python train.py --hidden_act="relu" --widths=[96, 192, 384] --projector_hidden_layers=2 --temperature=0.3 --init="kaiming_normal" --precondition_frequency=32 --max_steps=7900
Rows from block 6, named by matrix and row number. Each number is 500 + 40 x the weight over its row's rms, rounded and kept within 0 to 999. All counts start at 0. Numbers have three digits each. After the name is the row's rms in percent of the matrix's.
# fc2: MLP down (model.blocks.6.mlp.fc2.weight, 192x768), inputs 462-538
fc2.14 100:430532487491544500509471522512528506471476490496544490502476547486522533523440526519517480505465471524608549464471512532478471562489433429577525534541504482477496510524407528543459498417512519453502529502433480520426439487500488458
fc2.15 099:479494505511581535423563502505453495535488450515440490564498496439505494578572500511515526518438469488413522515521460454490557475493451488494441449468488540449489512492502480438492457466453411504520502541451493480557475523527542458
fc2.16 107:533509531493529494554439562525498497445547530494436520489509533564389498461593524510477435499533525564437426482467497528573496463492511519443435524436505462453530521493466515365466497542499488425426466511494496472549457494444538505
fc2.17 103:535528571420479425533488439520520533446501509566488474514480507428496543462514535616448580482472485567454406493532544485485434557505477523472546518488514498490530491427447486473547483431506481507487497487487526506481485481429479476
fc2.18 096:483534493460477533491509494579499441425510458553532465533582521545457495572476459557518480528529431508564518540447462435494491461499479557479517500468490441548515458510520487481485517435460537506490461507479509490492524551528502517
fc2.19 103:503443596466540445482485474507543514439526435557472483522565487464492539455536553501407528547468507496489498500523518484468459506442556544450515534499506431534454527435476514524572595508616490501457511495549571409619504509498492539
fc2.20 101:462501516480538533544580411531592495463532459532435576485501422477498422419501524528540524556549406545571507476519448548416520532504431519454551472469539546536478451504493507427460510509442480484498546551461506507440493488457531349
fc2.21 099:384560511497515509481498464519573505496488523560576435470472564447454521472468498444568583472440525542529488472532517504529479492477540442530495508518514504548521479489458465488487511526487584494510477530539509449489497491465493609
fc2.22 097:433464498519476501547569510497492460600505528567494574502528443476503494533559494459515518535541495486463429546525524505458471470483533506460553484537512569504404549488510474633487510573504493460441496538436482482565473536410512565
fc2.23 090:548531522487533485596491512532409482475506507457487451529499547523500534538503499539569519527501491566523461509515538463567454530442545542549472521548424448418547537460453482531535425472525512523439488517492432444536585510554483496
fc2.24 101:399426469406452513509408421494437490514412449520514494494479436501431498524565431507538563512557522483501533501529504444505437582482462480515474490505462453508452498465499495521425540531579542522526477472453459511410506523440540562
fc2.25 097:511428486397528519517488519510465586494503439502530448471486576520402517507508499517506504468507452423571469541567475479507531528489481438480525520537455515517495509517497486424538519523497527389528618497520547518505470510515441428
fc2.26 101:458495487467488485473557565542452430530376510526624544480498455520524492483514509417566536520420567512498497552487567507499523504465492563460502495494533506480492508549497560477480477496471474497517531492480544409476449463475571436
fc2.27 106:573471440476556574530562518475556515492544459475577560532464398437530448498459506460525463558523493463489455478579534493523512509450473486570532566493456490501535500459476489538472462533508499517432480502551457505544506540435453525
fc2.28 103:491484531515430493479551429499549519479521481500543523542512616553455495442520444542448482504436498488471548474540538526462490532533508464450524489478474567407574503476455529420490553508492509509529505495484472552532575466526493542
fc2.29 103:485394536543482441518475458462497483557534541447551471524463464500522509507544453521403536431500483479488543516515506567466527392468487559449524564498473450506584589474465576569519476453527478504480630508484460563504486462475457480
fc2.30 094:524501494543512481563482509506503511604484474554507481455507466464521543453485478437509491460513517464510486498514579507560442429530553490452551468513484513481475508550541449537471402388493518520516541518501460506506525529418420522
fc2.31 096:495484486486495501504506452466536520509501542462566444513480419520499481538514550510437457478491477480546514523519460542470458549503475544470475498471455547456539567494516490553544526549491499495478446507497498565507495542547430544
fc2.32 110:488454459565545565518475639427460488484508530430534476467509571483528490488542538464465508546506531498464497489500475492453455485420560530512530511556493540537544491519496522517483536436428528529497506496575484497568459467489514484
fc2.33 105:499482480520473537444500469518462512442541474433490543476484502496493462482524517447440437511550527465474463511515522516460545580544500500488494551488492460465498500502472480488450501502536454531437537482479551512478514537486505530
fc2.34 101:450482510543510497506515521444496466523505470469460484465535442540470500546509539484480506490522513426464496503488516509526528543490479548530495583475530511474508542517462500491574533472492529544501510561498474492481565526526516438
fc2.35 101:528469496438517516521423551552491515585396580478542517542523496524447485540508494560464471521521469449479488491479471476433516507500435599541477433480506466438501461490447510441471515501477481495525481481554498579503473514541520529
fc2.36 100:527508487517488435506519407516479484453474469520485570548516441507474533404500557537588512511515521445536414434496485503513522484502489510522476445516480494479581561424490500494483460508496495537455510480521419482549566519434523537
fc2.37 104:461454477591485456525520495473500508475548468507512509557558434524467448520575476453491479531519479460512435557430457496462564491555483514489535480481489561436485549479461502470419487492479450548396443465561474538559499558553476479
fc2.38 100:444444505516540492494473457485454489503465512463488553538586509492472455412515457567515473495489519524497492479527495503508522562483559461513536483439488547435509536468509530542498502427463463527486593484515495478528499558494509498
fc2.39 103:445430444608506523470491525520466481501545523456547535516533509493489409481476462507431491507414484467488573484503502519465529482516426529469487563474512574479501494499533513511452494463417508491560520451522488454459483562517513491
fc2.40 094:493507526460468490501519488508536526476589491586498496529516603558498597483533513513505510550490487575524504502467456457498488510429512460519452525537505530423528453547524494473458566462484530484465474534511446523539476510473488448
fc2.41 106:519515507472552527553520542582466473484398489463516533544496459432471413578560478438442468534478473504456477501449493479518473518512449476581478507486508541438549549554477464549523507507534511475569491507508506455457496512446470516
fc2.42 106:524544397497474443453545515498484488420463557456473490460508515453507490463498525467469520502538502540423497472532433485462463513525572559506528538424484522477528581506445474432461509511496479548493482543508513424490479511490594480
fc2.43 103:484543511466557454466454532482416431536509502552532470528516512467529561523524526501568523502480527503538471525469511528519496523477495567494455510472505495554551509570520537465432534515529459498497514551436429459461496503534457452
fc2.44 104:534454461502523493553505477577474481472504475522557493483507466514530429486468470480507527465519537472550487504563421553478518429478550480495512563491475373460500509509482497547623436540489528503469419519518492512509461397462508594
fc2.45 103:543515515565481516483506519462514539427579490496456542441461535452422466531440475503504508506474461475484475467520525493525481464482430549456506440507499591522414488505488523543576509487473525461463539488564511500559522502380490478
fc2.46 100:462438489472483548479463457531478512546509472511457444468447576508415478550507556525466515528432520481415515516504530533581451481468507542550540464521517499444542535602475480523490523566548479458450446506525440574536512548487503605
fc2.47 100:544498445475453473531526554461538539511440474464479575465503500513478517480481504434525481495580532487488513499489510499490531552530522507468485484482599516503484558447463544495493492462451513522530479522501500491536433537506425469
fc2.48 103:483460461566508454441475521512570466476476518466519505578519537508502514492517541489456500527561539579448448498487504463420538531562418511573509516500533596545489531437545502488524560453439495506461549480490482567525505543617561434
fc2.49 101:446522469452473581535500541500506496490494549537562479503455557448469499471509484481561466470481432559509507514473507467449427423532504601442511516491458435506527444499464486441509431546431488457492459505540480455529486465451471501
fc2.50 102:463493468494531540470479574495513456528505498493490461580527550459548467525534452523502517476485503472503520513493464539503508453492549490489469441531474531528468496595504455513533515439485533524535596445613546486560458555456422407
fc2.51 108:525518440524553407422452428530528517568481525542504492567535538465421522481469454576624549460450464453536551492503518503461478546563451468477520478547477508567474508438551474396494513474521586472521510528479504518461556515530462571
fc2.52 099:455506482497518484574526464567529456484497450553463482504573474544492512515482530524450541508526512483515423482491536480474566451505522500454563486476491496486446484433457518506523484575484429501531539545507491489483434517485518485
fc2.53 100:524507501537537512501483474528515517502517553482449495498520516498578509538520483585414565504504519495485505566531557444501532507473525492462501494511478491465516515551477530485400480467531442513459531504509474513428521470530463546
fc2.54 104:490487493533470519520440505489537583462477469504485469447515478486520512528488505511428415518486496496535474485549609511508498472571452499540494455475476535510458531486462540465472468422500609415555522498531491503405510547582514452
fc2.55 103:507491469470439503469493424526453484484458536539520502513470542461478481550537451489495527459488505528574479453451533485536498437486389476510524479520553519476466534498508565539538552439547463468529513549479443509551522469599522408
fc2.56 097:566530468512544547527514504520506518507503479409528510509506563533402484498471534450520554460493502469529462475535470520456507451501491531447525549502513480487523545467489570503505541514499493446453469507570553418517474512502537524
fc2.57 098:497504559506508448478438502461548499475536520534488558509486505537449537583501503540552548489564468454553501523469497503530414460472544443494503443458448526485473568511487475499457442472513486516492542539500406531551582466463472468
fc2.58 102:545525479522519458529530526464497513478595521495461528504497495532448597531510462493517492512480530485439572544444460523550521534567479558453481521497447525511540562492455457430424502493409468446520497441566549456550435506553530479
fc2.59 099:547525520460537485462446544511506408565477470446416448477526534474446626515418516461520496471493520495488520479436469506464501497470541465512435466598464510443486497461506522503532513499504481502508520527500531546444538571518485584
fc2.60 100:464473486579563472505527567590531576491506489446532528527584480534479562444547487511499446433498566455532390517470569499500499532522541558542459414498454550459493488522505562495444509546554547449530412477488526497469489378422543485
fc2.61 094:458469482489472469453480556567531491461482519527484458508513540487487461536508527504533529512474447428524471514487549585414466465507460491440452521537511529528462468483532502512503504483567580513477558458461499412496432491537478490
fc2.62 101:440431498475509529457524503540479473463497557477546401458542525477477497487565541519462457511446539387511456458474539436485578512533469509468537520533479529461486526431501529486572516506470516448502513501495495557467510442479571438
fc2.63 097:545495569517564524528497473487561488473505430496460561490471534564513506490542492448538429548504485492498580505489582424538564454558564527519483477418442467498542497533451462568507566465528556453447487508423540468551496507544457495
fc2.64 105:511547482529544528535514497460505534519496451643474522471503495463529541500493467486521550522505539525507485487508466507531477515499448499495465395495454602574486493515555525543400505434465528522499541468492496489491472504441433424
fc2.65 100:499457509541492452500429467504477427527531475441555520507516584450502466495548528502526524487520465524531553487484545508507495567527519450484513571491453595471508478564533530445593512460453508505516530561557422560548508460478525563
fc2.66 107:489481495579509479526485492495534470486467514484521484534511565543522481580518435473484480511438527458482489475494529546477482470495523495503464550587514473467465512531451526532608528539561480527422483506449523486506550496461515576
fc2.67 099:514506418521454457549487479501514506507462531530536424480528508506453503506566444471486547542495510485513503463500554451471452527464513492485485541507491446483479447461502479457519564567459498511518497490518526560531528531549498478
fc2.68 099:496435571586531471518449498440550472466528525507531453547517508488505455534556439541458497465499508537496561490561499503529573515456510470495496542541461492495478483560408527516526482579522504481568457460521508501578495474564513574
fc2.69 100:523425502468554549461536597498459507514569575463593459519473493477508506475549466479485505522459487522487460536528441495429449466525460505497466477472526455528518504496494572435440483386404473504463440415517489471522470564437510442
fc2.70 099:543464444487508452465432506480430430479505495495494545542527553577515486454545567478500517540519423450427500522473522518587468556489507525508491515451467603475540492571447502570503484498491527571585497481504470561467451530397513511
fc2.71 100:536482490535491549497451528471468471510495474513485539533492531500534466573527572531514561484570544449564524443448599512470468479439469463461526511524441498514538477550539508514500434579531471539494434541548546567505477540487478452
fc2.72 095:381488462476477477485463473458513432441518514489527468506497506426515582466488479540568436488477485509517452505481526481493459541502462473548499545473465498511482575493550472566533561563533519444480463569528513569474523493552484542
fc2.73 099:533442488502563460555510566438471424528426443526468514481484464497450480517472439524471494494506462477471498460560557528569534487506473486432511471486524509445506519519479474457612462403533519509482532469485502542504546498515485480
fc2.74 104:554416508495486537542564496550436503474467448532522492555490460446485453437538401529528538473489506532573474507489528585530531503493505535521566487474508488497498499529528536527516511558467501536484491472469525533471472481486466516
fc2.75 101:447460534465466514470505505433561514480487486490535470465525461507510478505532575520551532486481469494515511440520521489565572549534485410523446499436505472489411431465512516540615505546449520508558480505472501540534446495530511471
fc2.76 098:504550520491505392505493563487461414465531479464477497505506526488521435470508511516550562577432560549427473511481584466443464574468517469526509526497518489600506546576472510568570522495501541557514491493500498445527545513424512517
fc2.77 100:463431549542539478566492429504542539432509454476507497448544484475542518504581515504503452540517517531479599491517520495552499560486526549442512485566445485508473504529494485490535470464505446512515502525486491494447512544584478485
fc2.78 104:519545467509477536537591535508552486526412518554586473462478446476532458467534524495455545477505495503504473556577433434465558515553509450474514511487477471521479510519489479560555426458459535486504523457481435476409575490521468484
fc2.79 104:518470524532483533556486490538518596469517509586418501536472460545504487460486542464413538505509534463478501513452516495490516533459492552427443561503494473436523537443498492512495486436523512529548499494458520461559453479505498422
fc2.80 098:550496559537485444507525533433490433506504472496464510529502434525413452483487478519433549463476554438527450492518521488520467542473542569478550459531480507502549529511451502538535461595529531569458489448544495557488503565510512539
fc2.81 096:541439456543501490533525476585492498493549547572458493493466551566560593509559540506520556415532556466575464547522550436487505490424488500459534529512562549506544507532574497419466582533502494425528513510488538465531551409495474495
fc2.82 111:490465483439529483500534466503502566484512546466579492548520531471522422547531546565527462528498472542482550522517587515527541535564564547522458522465502578406536537529513487434494488480598509473567537489507514575501514513525586567
fc2.83 105:535471433444513475535550520568531524396559563556551512529502474603459454541499467460615490478434476573607488526504478542511594557514527542497501521510483557533492458459466432515533526417496524452497468484573552419564525517551445382
fc2.84 099:517452472474557477501548392439552470492527535536511458509489448505528500473509475483473505558440479475426534535499549457512529509510472436555486386471500525506450452510515458483446520468495533518496523453501508603499499521544468501
fc2.85 094:492499508465541560527459559417556505437531540608540559473496437493505500491458440509413513513500522540514497509470511546507506475538438510453551519506522518460424530558517497522498439550541491588506510435546494479519558477498536496
fc2.86 093:519498538477603481425515496548557460507525518486519510520485475498549543515532563469523545501483485474488475470469507441487536461537462518528460443488435436442557499453429516515530436531506482493485509489494535484593569516484592433
fc2.87 097:525480552535481470497524529440565477533505512498572526479502482486526525481536513548542446558450480494526561507546496516447438491505491471471572454491527562495523524614543557550558577506485499550504526465500481500468517480483475461
fc2.88 102:539428505502454470457496452546504508501461475480468573519515472461529504537547507489579486530539465438459519519445480486481512524558517481512532530485526567553461508517511498556483484473444470514483453513479421461489414447538487498
fc2.89 101:485490484468507496510496508544532447478482486484533491520473523512538406503496533539520509501521473512517516524509631450524546508524471569484463490462521502535538444463465489500462510491492492457492467495545525537515478403501471510
fc2.90 105:456512444453552479475500512469532473483543491469468469547492508487476550516552541501532472466539522483589444503558552473515447522501432470550458543486532554446496521502506503501538559516451465510514510548471517511496540411472506464
fc2.91 097:518491456557524519477457505541478462500517457440442559436566437524545548551509494479616539513486490495527501481531563493471482480487468524515475514489505466473446464508498490562490459521468448508467545498517513495553587496506544519
fc2.92 103:543491478507512535522520517489498513413491587476477427527487434418527535480548451566518511543488504542485517488423551495491426479528559491485506486617476477515504454519472453478457448516489472493517512540435488479502590475522482508
fc2.93 102:528548512493458553520542508560437470523507442408493523441473522616461516478479454561476508463473460479520444528512507451501517509503525448492568509577540566488489482479514461495569474464476541537519519504510508542549499520487452343
fc2.94 091:482485448534528484534502515429403577510406496455528510501520519548472444509496493559466527487504481473476535509517534520474509524539479485536498495504465560538571575492466456500539458519462507504544501492502427562513509411530529525
fc2.95 094:499457565526475428490467424567371516470567601453463527536515569502567444485500494474445514458469427515491472499512435525509528493543565514549454485492452487514550496488518465426577530515557487431430544519506528454478556550539496444
fc2.96 099:484568523552475440544499457477499509511413465532421502457510467469509487555456462497508537518475490494561514449455538443474494471538505532473508440485491484507520433506489482511488521546491595526518513512495457527549485567470510523
fc2.97 095:505477530472511480536453489455539448467561477533491499553476504484483537477563500425516514511517506484457457498418502482506571487491452517501459488494537485468491513477497513444438482439449548516560428523480450506459464523550482536
fc2.98 097:444489473466485484457517472474577516491512498484517558473553440472512503501510513486587487505513554506545521532490519487470418573499496597461433509471517570502429466478641506485456516443594485500531539496563460477549500531584505514
fc2.99 101:476480546429512578397498525503513487443496403502511469516411528536511489549529477529510479476498526543497522487461452503503503419492537504524481508510527486546471506577580499533513471571521437508481547461535490503473525491538505441
fc2.100 106:448469514561472474526529530556619531447570449452546514455431516523527500560516582524522556522469493496497520479500532504517562521440483468486501485551514505503502484445536507552558563554459503483571534506529448474533456493468455436
fc2.101 098:568506440532541527531620578494490521520464461566463524475422534518509465596454477499529492476466505450553487469466438508496393499504475557493486394507490555535530465479512507489505473447397500446472448500469484418500506497520480520
fc2.102 098:419466485413481486454526550594451493511522478531550576492455484517481500502500444529583537549524476500514438516389405536503481484477515470493527522382532440435541491509531511493513508555472397477476493521577487450497530526451555500
fc2.103 105:535552524448543467569469482526407500471500525547547490482504412492506542495533508534497493485536574462549489492542558594494481519490530481579507470528476440539538485516513455510539519505465477546433501453452512478469563495494487523
fc2.104 100:463495497536548509485531540578559565519526577511503499508533452484493451547511446485545433471453468472496523556523458543502482481606467539451528504500544391540535457501545523499486519474494527493559538526510448509578457508494493516
fc2.105 104:461542464502458517500460445441575492515405434536497455459546475478499502428515574524529496524487511486527470491512528425492496463465506574468523548478565485464496523513529501499443472452467488549509528451522537534538494501505499443
fc2.106 098:509509478512537505449497504481475577485535487484511570616524501501436495536493519468505474545488503474489493541447468557463566486526485484473467556506426481451543517521515437482540488496493493578541541462544497596530479484518581513
fc2.107 097:465468484536474530561547516480490544511487467481580493518543481460480567461480586508468547476442463506508473530515458439512551552431486492557493486482549486531596459430586459533489495457491472513533485488573533553436502518433539452
fc2.108 102:482462446545450522612512530529526466545557523464547472442490519474491573475491562458500497459419455555526497488572516495512491471485415452422481536460488567463563507465457454528553522460503475495486470476542504495464411519472469443
fc2.109 106:522429533456526519550559450444535496466503551480489489493557527509467521493563509473473485516467479461497496498472543506502488472523503555537478523438458465486428561509541499456508548444570519593504477492494508549501487507528484473
fc2.110 103:498468491480462564488540557451576499513451512527588527488517547529512467586534404530512473442536472483523461483465471476530552533603485463524438550488503513474453411440476486492510516374449477511565466513458501480474488561455482468
fc2.111 095:454542495541485481486410561525571467503455560423514518542511568492536372480501544478461532503509470467483456485419517530524511478539469573433484521535451546486532492520499533489508497494487522532486482532502479546459452507432492466
fc2.112 108:466471529420473490487493568495500427471500464535442509492486537492467465442473454497530530544506505522471609533458464526444488421505521535428480522488507485528592525520500472542452480531496551448500540554504497520492464463499537493
fc2.113 097:468533518504463528488460474477450499496490380575461434535472492477491508517487489537500507470518494497501513463456496542517484553497466563461525568478516433488437532557446494589447483519491543456508573531469488513462511573485529507
fc2.114 101:531525559478470490503490394515508394542538530483495494496513503480508492508511503499550480558421466491427481551445433519511476558516559536521470437509425477521489471553469513401473553553531539476505521528526535567501461533567454557
fc2.115 102:474532546500464449556476553441552424532476546502514485486488476493468481492494470497499502473540481492505482495494526474533504468338510502489476465434524527533519554537495486493539517510548519532518472504576510533499525469575532441
fc2.116 092:470512511533504571484516542542479531509487496543510500492534455481472487518544500563399450576552459513542478486479440512506493494432427426492513467482545449476521493453476494426528453516614535511490527541509500488527492474507555575
fc2.117 096:528509470572538484516499487485487563495536527479470472534443534545452480484489537374539458491497539515456456516471455557494533447500454532521553522481517469476470561502474557490487551551497436510555513506433453586481551576513497499
fc2.118 093:503501496475554497495529469498405487505535455541513561486492508477484501472550444520506546509528526455448489503535540571477453534503436487502516444454515417440555571476570441493490639423474482484471505508560489468400507590537483502
fc2.119 093:528550541475468447434531462479485558524427550509488449456480548473502622559490433610469473491523501446509534462544516489486475418485559414467506454551580496491476521565489437519502500506509484491478482544432516456485432476517476375
fc2.120 101:513495505564520532515504485454499469466488462489502439488496513500507462492461453498489465516507491552525452489457517450459492512499525519543571504515509463563513528534506477594446487522526540474467457520502439407549476405453506520
fc2.121 104:461510562454496445431556518515556461459437527488602570501497512496550557451502490542626475501483492454537562495438489522496463492494528443456500540508518519466479560556542500442499513459482496475475426509533524504529502468480551520
fc2.122 098:436525479413412485478499475536549503514457459522498518479467481543454474557562398480482487492484495474476545562559506504509480495487502514486557506520498505561528521442511491493371497517495484459512490516484435449487553492540517538
fc2.123 088:533514531532506497529516528581509528471555546551518547448546500493420508480515531472515468551487527406567473530457539506470512526492476456496473578514513499490474494442595477457492499540478450566527487497532505501535619498538460502
fc2.124 100:555505497503516538437465401542540519488520486490492490464447497526466503456497458513476569499475527473534464447579469459498562471500489470462533444509493504452565483437581494517470521495487543478509492443499502500458390489445567498
fc2.125 102:434516542412579512476513491527493515534470439510523534569484460501506560485485642479514459528492485454445532477500450536480570543511526480535458432507517482435560474536461493454451440565554489500510521493535534422497474488568455561
fc2.126 100:512509497572535530422480512454545446505447516445460534486512433519493495487536510505506402564598510501542482473492468418530521472445546563480436526476507524442502446530574503527461481468514535484468531486455461487578540473547490454
fc2.127 100:464472481484544408481446475508586509470491481531527522494522501537501517516585507555493509412577462481503462498489492489496462494530429479519522486475498456523489512465454496468501482526439471520537467530517564506438565502513498500
fc2.128 101:484370505506487477540555482507513571501613511549530527495494557500437481519511517569447508553503535514530519462505427513520438438491525483526496537518470442496531522518496491493505498481461463482520444493494448569576490502466493501
fc2.129 101:548520478435534539474531426470460522434530517489494561518487498489528442494555508470491449466478503549498548492530514515517477468467468442530525524452455454587466453496550545438475453544550562482569522416496471453491518527503500449
fc2.130 097:476515507461501611495512539459490423497513470510451500511517533449515529444552437494529488526467480450507474500529562463441534530476484516601488459465530467551501522488494503527488500446475532525478532467519440562460555538505481571
fc2.131 101:484540448411561523491565463494469510540511539504433476496515534457564419398566492506526451562421557437459481529574537452559537558517527430462512495532498514457444537510496477515493492491517574465538485467530486531528527531523534530
fc2.132 102:509477538509475502530383489443532531487528510515447577437505518532518507519504551577543513519544461485553565499501486495438473491489498524543519491450534464512536453558545451479525442517522471458555503500473502507579517469519493488
fc2.133 102:515483483501472502423634499495454567508541481537554492490494474560564518457464484447478533512454517509611452528528541440522500538553488442537560500493500550505520549462460526471535550423485482516554485482500482514470583493444530488
fc2.134 105:519449473564477426537522524452450550471519473548439569463450473483476466484501493488419498526506531523567358486481526450479519510509506507503501476491564555490518503439485491557493511489495400509481490487489457467571516534439485534
fc2.135 101:547500530517519467478458516519550482477475590478422402558513559496492516476450438493469520413552503464517487443576525530552468507485550480456578469523520571510533500494482494481474531483489474541554517568509483483476545541559526550
fc2.136 103:556484563542508429584496495497471543537506489517456509511479498521499524462484531514474483497521470522544521518489547506574480509516476530489576489572496491507510461484468476550555478519522454501429500466470534449530586507518460499
fc2.137 102:537544450378512531584474516472500516505418511468446513511526545520546531588510547499593512517579508523482451471496493466528523464536482581510490527601492536478531492594478513460456449537489535549540504553514490531387551523542474492
fc2.138 096:498478497519424424473516495462537454574482501470476503427420535433533420517485422510556540515492488501515526544490513508504466482555563519474501530527416572509579529398499470550473440487486494577470561541462481501540491542479475568
fc2.139 098:606442562547487506509518462546527512561556528548519468501509484523403476434564434509524512517469473534645505515463518540466484519487508476479510456462542458418464512442553549536420496537528445527491504454475523568551441476538510558
fc2.140 103:479492548471423532523510556510437507477462502427623526514522517480564528516508597455448497528474508477461481560551576490495458507495516479547499465551532523487418500492477448537489479499505463514529504507520474436511454480488509443
fc2.141 099:470519517518490491485471462494611431429495480522534474553504460573493475545509464555612567537554468458521567497468483496517479491475517462471506474502543414471483496568532491501514482532531452430487472495526499434459515462505539536
fc2.142 095:514483517507472501491549501448487531510531487552472610523527493528487512517573544486581523510484521532449477492454490516512468495462497517537553405534482590531464540462523486458478584561399453527566520497490435467481457448451485503
fc2.143 095:467535508495476512493491569473559498532519526531602440509492555505479525509505421479528527562492461469496499495431489484530468499485481454562479466538557549457561545495524527486533528461484524478472425561525480508514575535513589546
fc2.144 103:526461514442535581417587530476476513461510512507487519541565460518442523441433488598541504495526504517438503522475477486413497537469535480510454507519495465572505506477493528456431510487490462477446526479473455401520425531490461522
fc2.145 097:428404524515482522481541518549540429465563573492563472475444511473489595495494436472555483568579483549477445484494465502420410428447498426478500501509521480493433474607531465485486526544529441542489512463485515514428508483426502440
fc2.146 102:452493471454457518496508486509578532456511451542503420506495457509522487514507544533525508443514489478528551553576504578467514529478465422530545523430445602468427441501474551432444475520553502461445533491566557546555537503498483486
fc2.147 098:608497543584519496521439506434563453513509471515423509565559513535511485528435481449543539559529450467490489514519529489441525462457502489512456501539502448481519529491519554549457507435547474547510496502427486476497491504441505465
fc2.148 103:557552462534546484481512446489469410431520528550454440483446549530514474444477424505470457455463512523505493476500560463476447487470561446410566458552486501461525498501483524448467537581483518497533544469478417499489555505576507592
fc2.149 101:557493496451548521515508509568532483505434530463534524526428550471533456548511547452541504526544503488499577482474469555527528514480535533498485620452506422504480429485472466493422490529498471473510461586492483543502514466514543521
fc2.150 104:513437519542457524495533489428479477493495535519446530528500450479392494487484515502457432515517514588422510489478468443471485470479516571482488478474508460476513460484480556417472434540471566435484444481552506484446482518507551512
fc2.151 101:538431495457450405477506550472590524509499490447476557476498435461442461576570436481499494507475578496528488481505468548495534463525500517489513537470491518428458537442442517491475455516469551590527520444494542405506460426501427425
fc2.152 099:576485477500482511520459518527538434507447516525414456506490547454471548493492528501485461471474509516459500516504455537554478463577489478534554508486487525552464559520480541608456536538474506488441441457464485497519539537512518562
fc2.153 102:408457513485479509476461492487459410480532517454534491493515483533490546476550508523470509482569479483524427479555565511435487468537464483450511502458493567442402538526535502521518545526609463509518535550533466467522473563513508528
fc2.154 106:501480504520514494448450507578545500464514462509511506480482543499463423485560475518486443523505462486637508451509432474510534525488531531531511466485482568562528489511439498441475459521447484516513605553480471448499516489467524483
fc2.155 100:419464490461443610505461501442567548503459565508509489490527490499491537490518487471509545390494476524497466548532487526511517573496426550487481462521533435484492535556421514474532569472469527489543500533540462526456507537522465483
fc2.156 097:407488472557475503495521541454483587533541493518537459496505534527490483444561515537476508514510502465508479582520533532447468474511508518515472489462513485466503519495564513458438507541482478470456461414500427505507512550536484458
fc2.157 102:555548514500522486560487552573424474502516461514521482504480513457477411556568450565542450544499458520517502486517465484480503438477505482477508500524480568533516447552492431469481489518488537452424492508480545520493531445442488532
fc2.158 104:518526459526497494504482466475479474517471538427572486471529484466502459552527514483537527474511499545524482486536485514470435494448506469517467532480510399489491500543472548555552509500497446528491479478459521526539547472535445569
fc2.159 091:504581519429550568464488560602548486497490525519495516443558469477488559515538510544579474513521518450470429509467589491499447500550453352529467490425515521551445440507519526453489507518510477474531471515488456553512523482575430563
fc2.160 096:542506465479433525460518496426455427448432460519431496491445555557554445479504480519446530520513515548523480485485536468523468510435488502565501515463468551478486486527488474563461483560462494480468498515516441467496538524504480444
fc2.161 099:483548471475479521536516587474467485545477456560433513548560552466511468464456523517501516441543523374512525519400467508555548428538493524524524496454419465560600533509481470462472515507412564474435487548602457445508522493448466506
fc2.162 106:600507426502490505530441486533522492519498508462448550501552471527500438420500497466561483440534461511529528501531532497460518489566503496557540494508397530533504511457506475479491466538537499519521530540407509569517524524522526538
fc2.163 104:532489525576484588484550461545511528432511545507565539456502531515554492454499541519470473470461538511530532499436512474554536493505535550462463490457459418498475417485512513532470491497561494488420473464535536480454479469497408560
fc2.164 101:518517538444506522491523439485546485553423510502444383517546529480477496500491462479466513541496494432510461485582492468472491543564534527556426535472515512436549560464447491542470504451497486512582454557522521485522511514470500455
fc2.165 101:478499496521535493477425494550505461527495460455557513481488446479509537464503492543483497432551461537530559505464535425502451571551538496531482454491464556471474499426465521450513511503493492500575534550438507445487528604511477538
fc2.166 103:385478529480493571468560447545500574563517548503549522562541492486505535502514534505583489414540518555498561494486439526504514513481448470490517499470553390457499416532500566452493529489465491533528514531461557485455446552426512479
fc2.167 101:502479475604472545459517492444543513494481538566516426513491572503435503494510491460457522519581514471480547503477481472484526513520430531471534485541477491536506441579484535538496452492535513482506514503538488458490428505520445522
fc2.168 104:467482460527512480550460431434518588545449459595529456433510442493487578590506589487430471524469456519522564536524525479490538479418541535479513521556516373486473467519571475502496446508516487439510507541511463439522528476509531528
fc2.169 095:506540517520513482533461502494540480528525563457475463503393536526407380553453564478536447476474508427526566445375510532519521446539532443440537513506468484560469467489548514498498482497558514492493444477516488452521533474452546519
fc2.170 101:434507528498488506477531492518583467529494582455575460576559456471577530561516505537485535523491495483437436518544499501483544558508465421552445420478494484508556513457516443536521480442484487521560440561542459470528567502512512511
fc2.171 099:450463509430544527518492606535523549581539499545458523489492476445552520469483464571559446467493516455475554528504509503454475553508458537468483478554493423480534516471486449520467573450431520490537451525559462450524443512502486424
fc2.172 098:498491464469511475477529458495535492430511506523521453491489580541535571500544463588493508490558494480445559507467538539498588517444481544434543492502488529460545492512460546444576446522504502462512544488500435472469479505496509526
fc2.173 096:388492499567499469487602486484492536521481533560531488534542486545457597463460553516506566533507534520528483515493475524545496432403532515465492526461534417469497507491514519459509496537456455466516491550453449488502546538502642547
fc2.174 094:476547494466462536556512501469506439585518497538413442516469494423525427523509555502456510494468431454387451459483592532460553514518507487546490491527567518478449472480485561467518548475409621451543485429509519518476437499432464532
fc2.175 103:419531494402504487474452454526497536573479436511515473537493477635523514460495531499522505539524490540499579501492499496466509447520527473500530516529531570488513469476536487517520571526519543471543525476461467451473445476562541503
fc2.176 095:511497518536549544531528411510581589515548521493541477583537465524539475548492513502500534483506493529538516481485543573484517508528545521467510544520547507494554465491527508483510614558562513549512505494521512482461512543480516516
fc2.177 097:512539486481542502476436455444547472481508507535501482455462471477450508489500504446441456495522486517445546516503442495512504539535595528456549560504459382432463518489483468575494522488509484564484494446468547533550410490538508540
fc2.178 097:503519436474512592494516531495530529485484533445523481488508444513458466508521440513562545529551513530441544543478460512524430495453479500442472543567500464461520520545439454488454509574514465509494505503471584452558508528459505487
fc2.179 103:538528477512502443386481398482509554533556505550451500518480472498471584533517539495509452408476509556482499499505469553502467519547400442464490504505569515521554499512524433485490573510497505481548488447498525510533427558493509579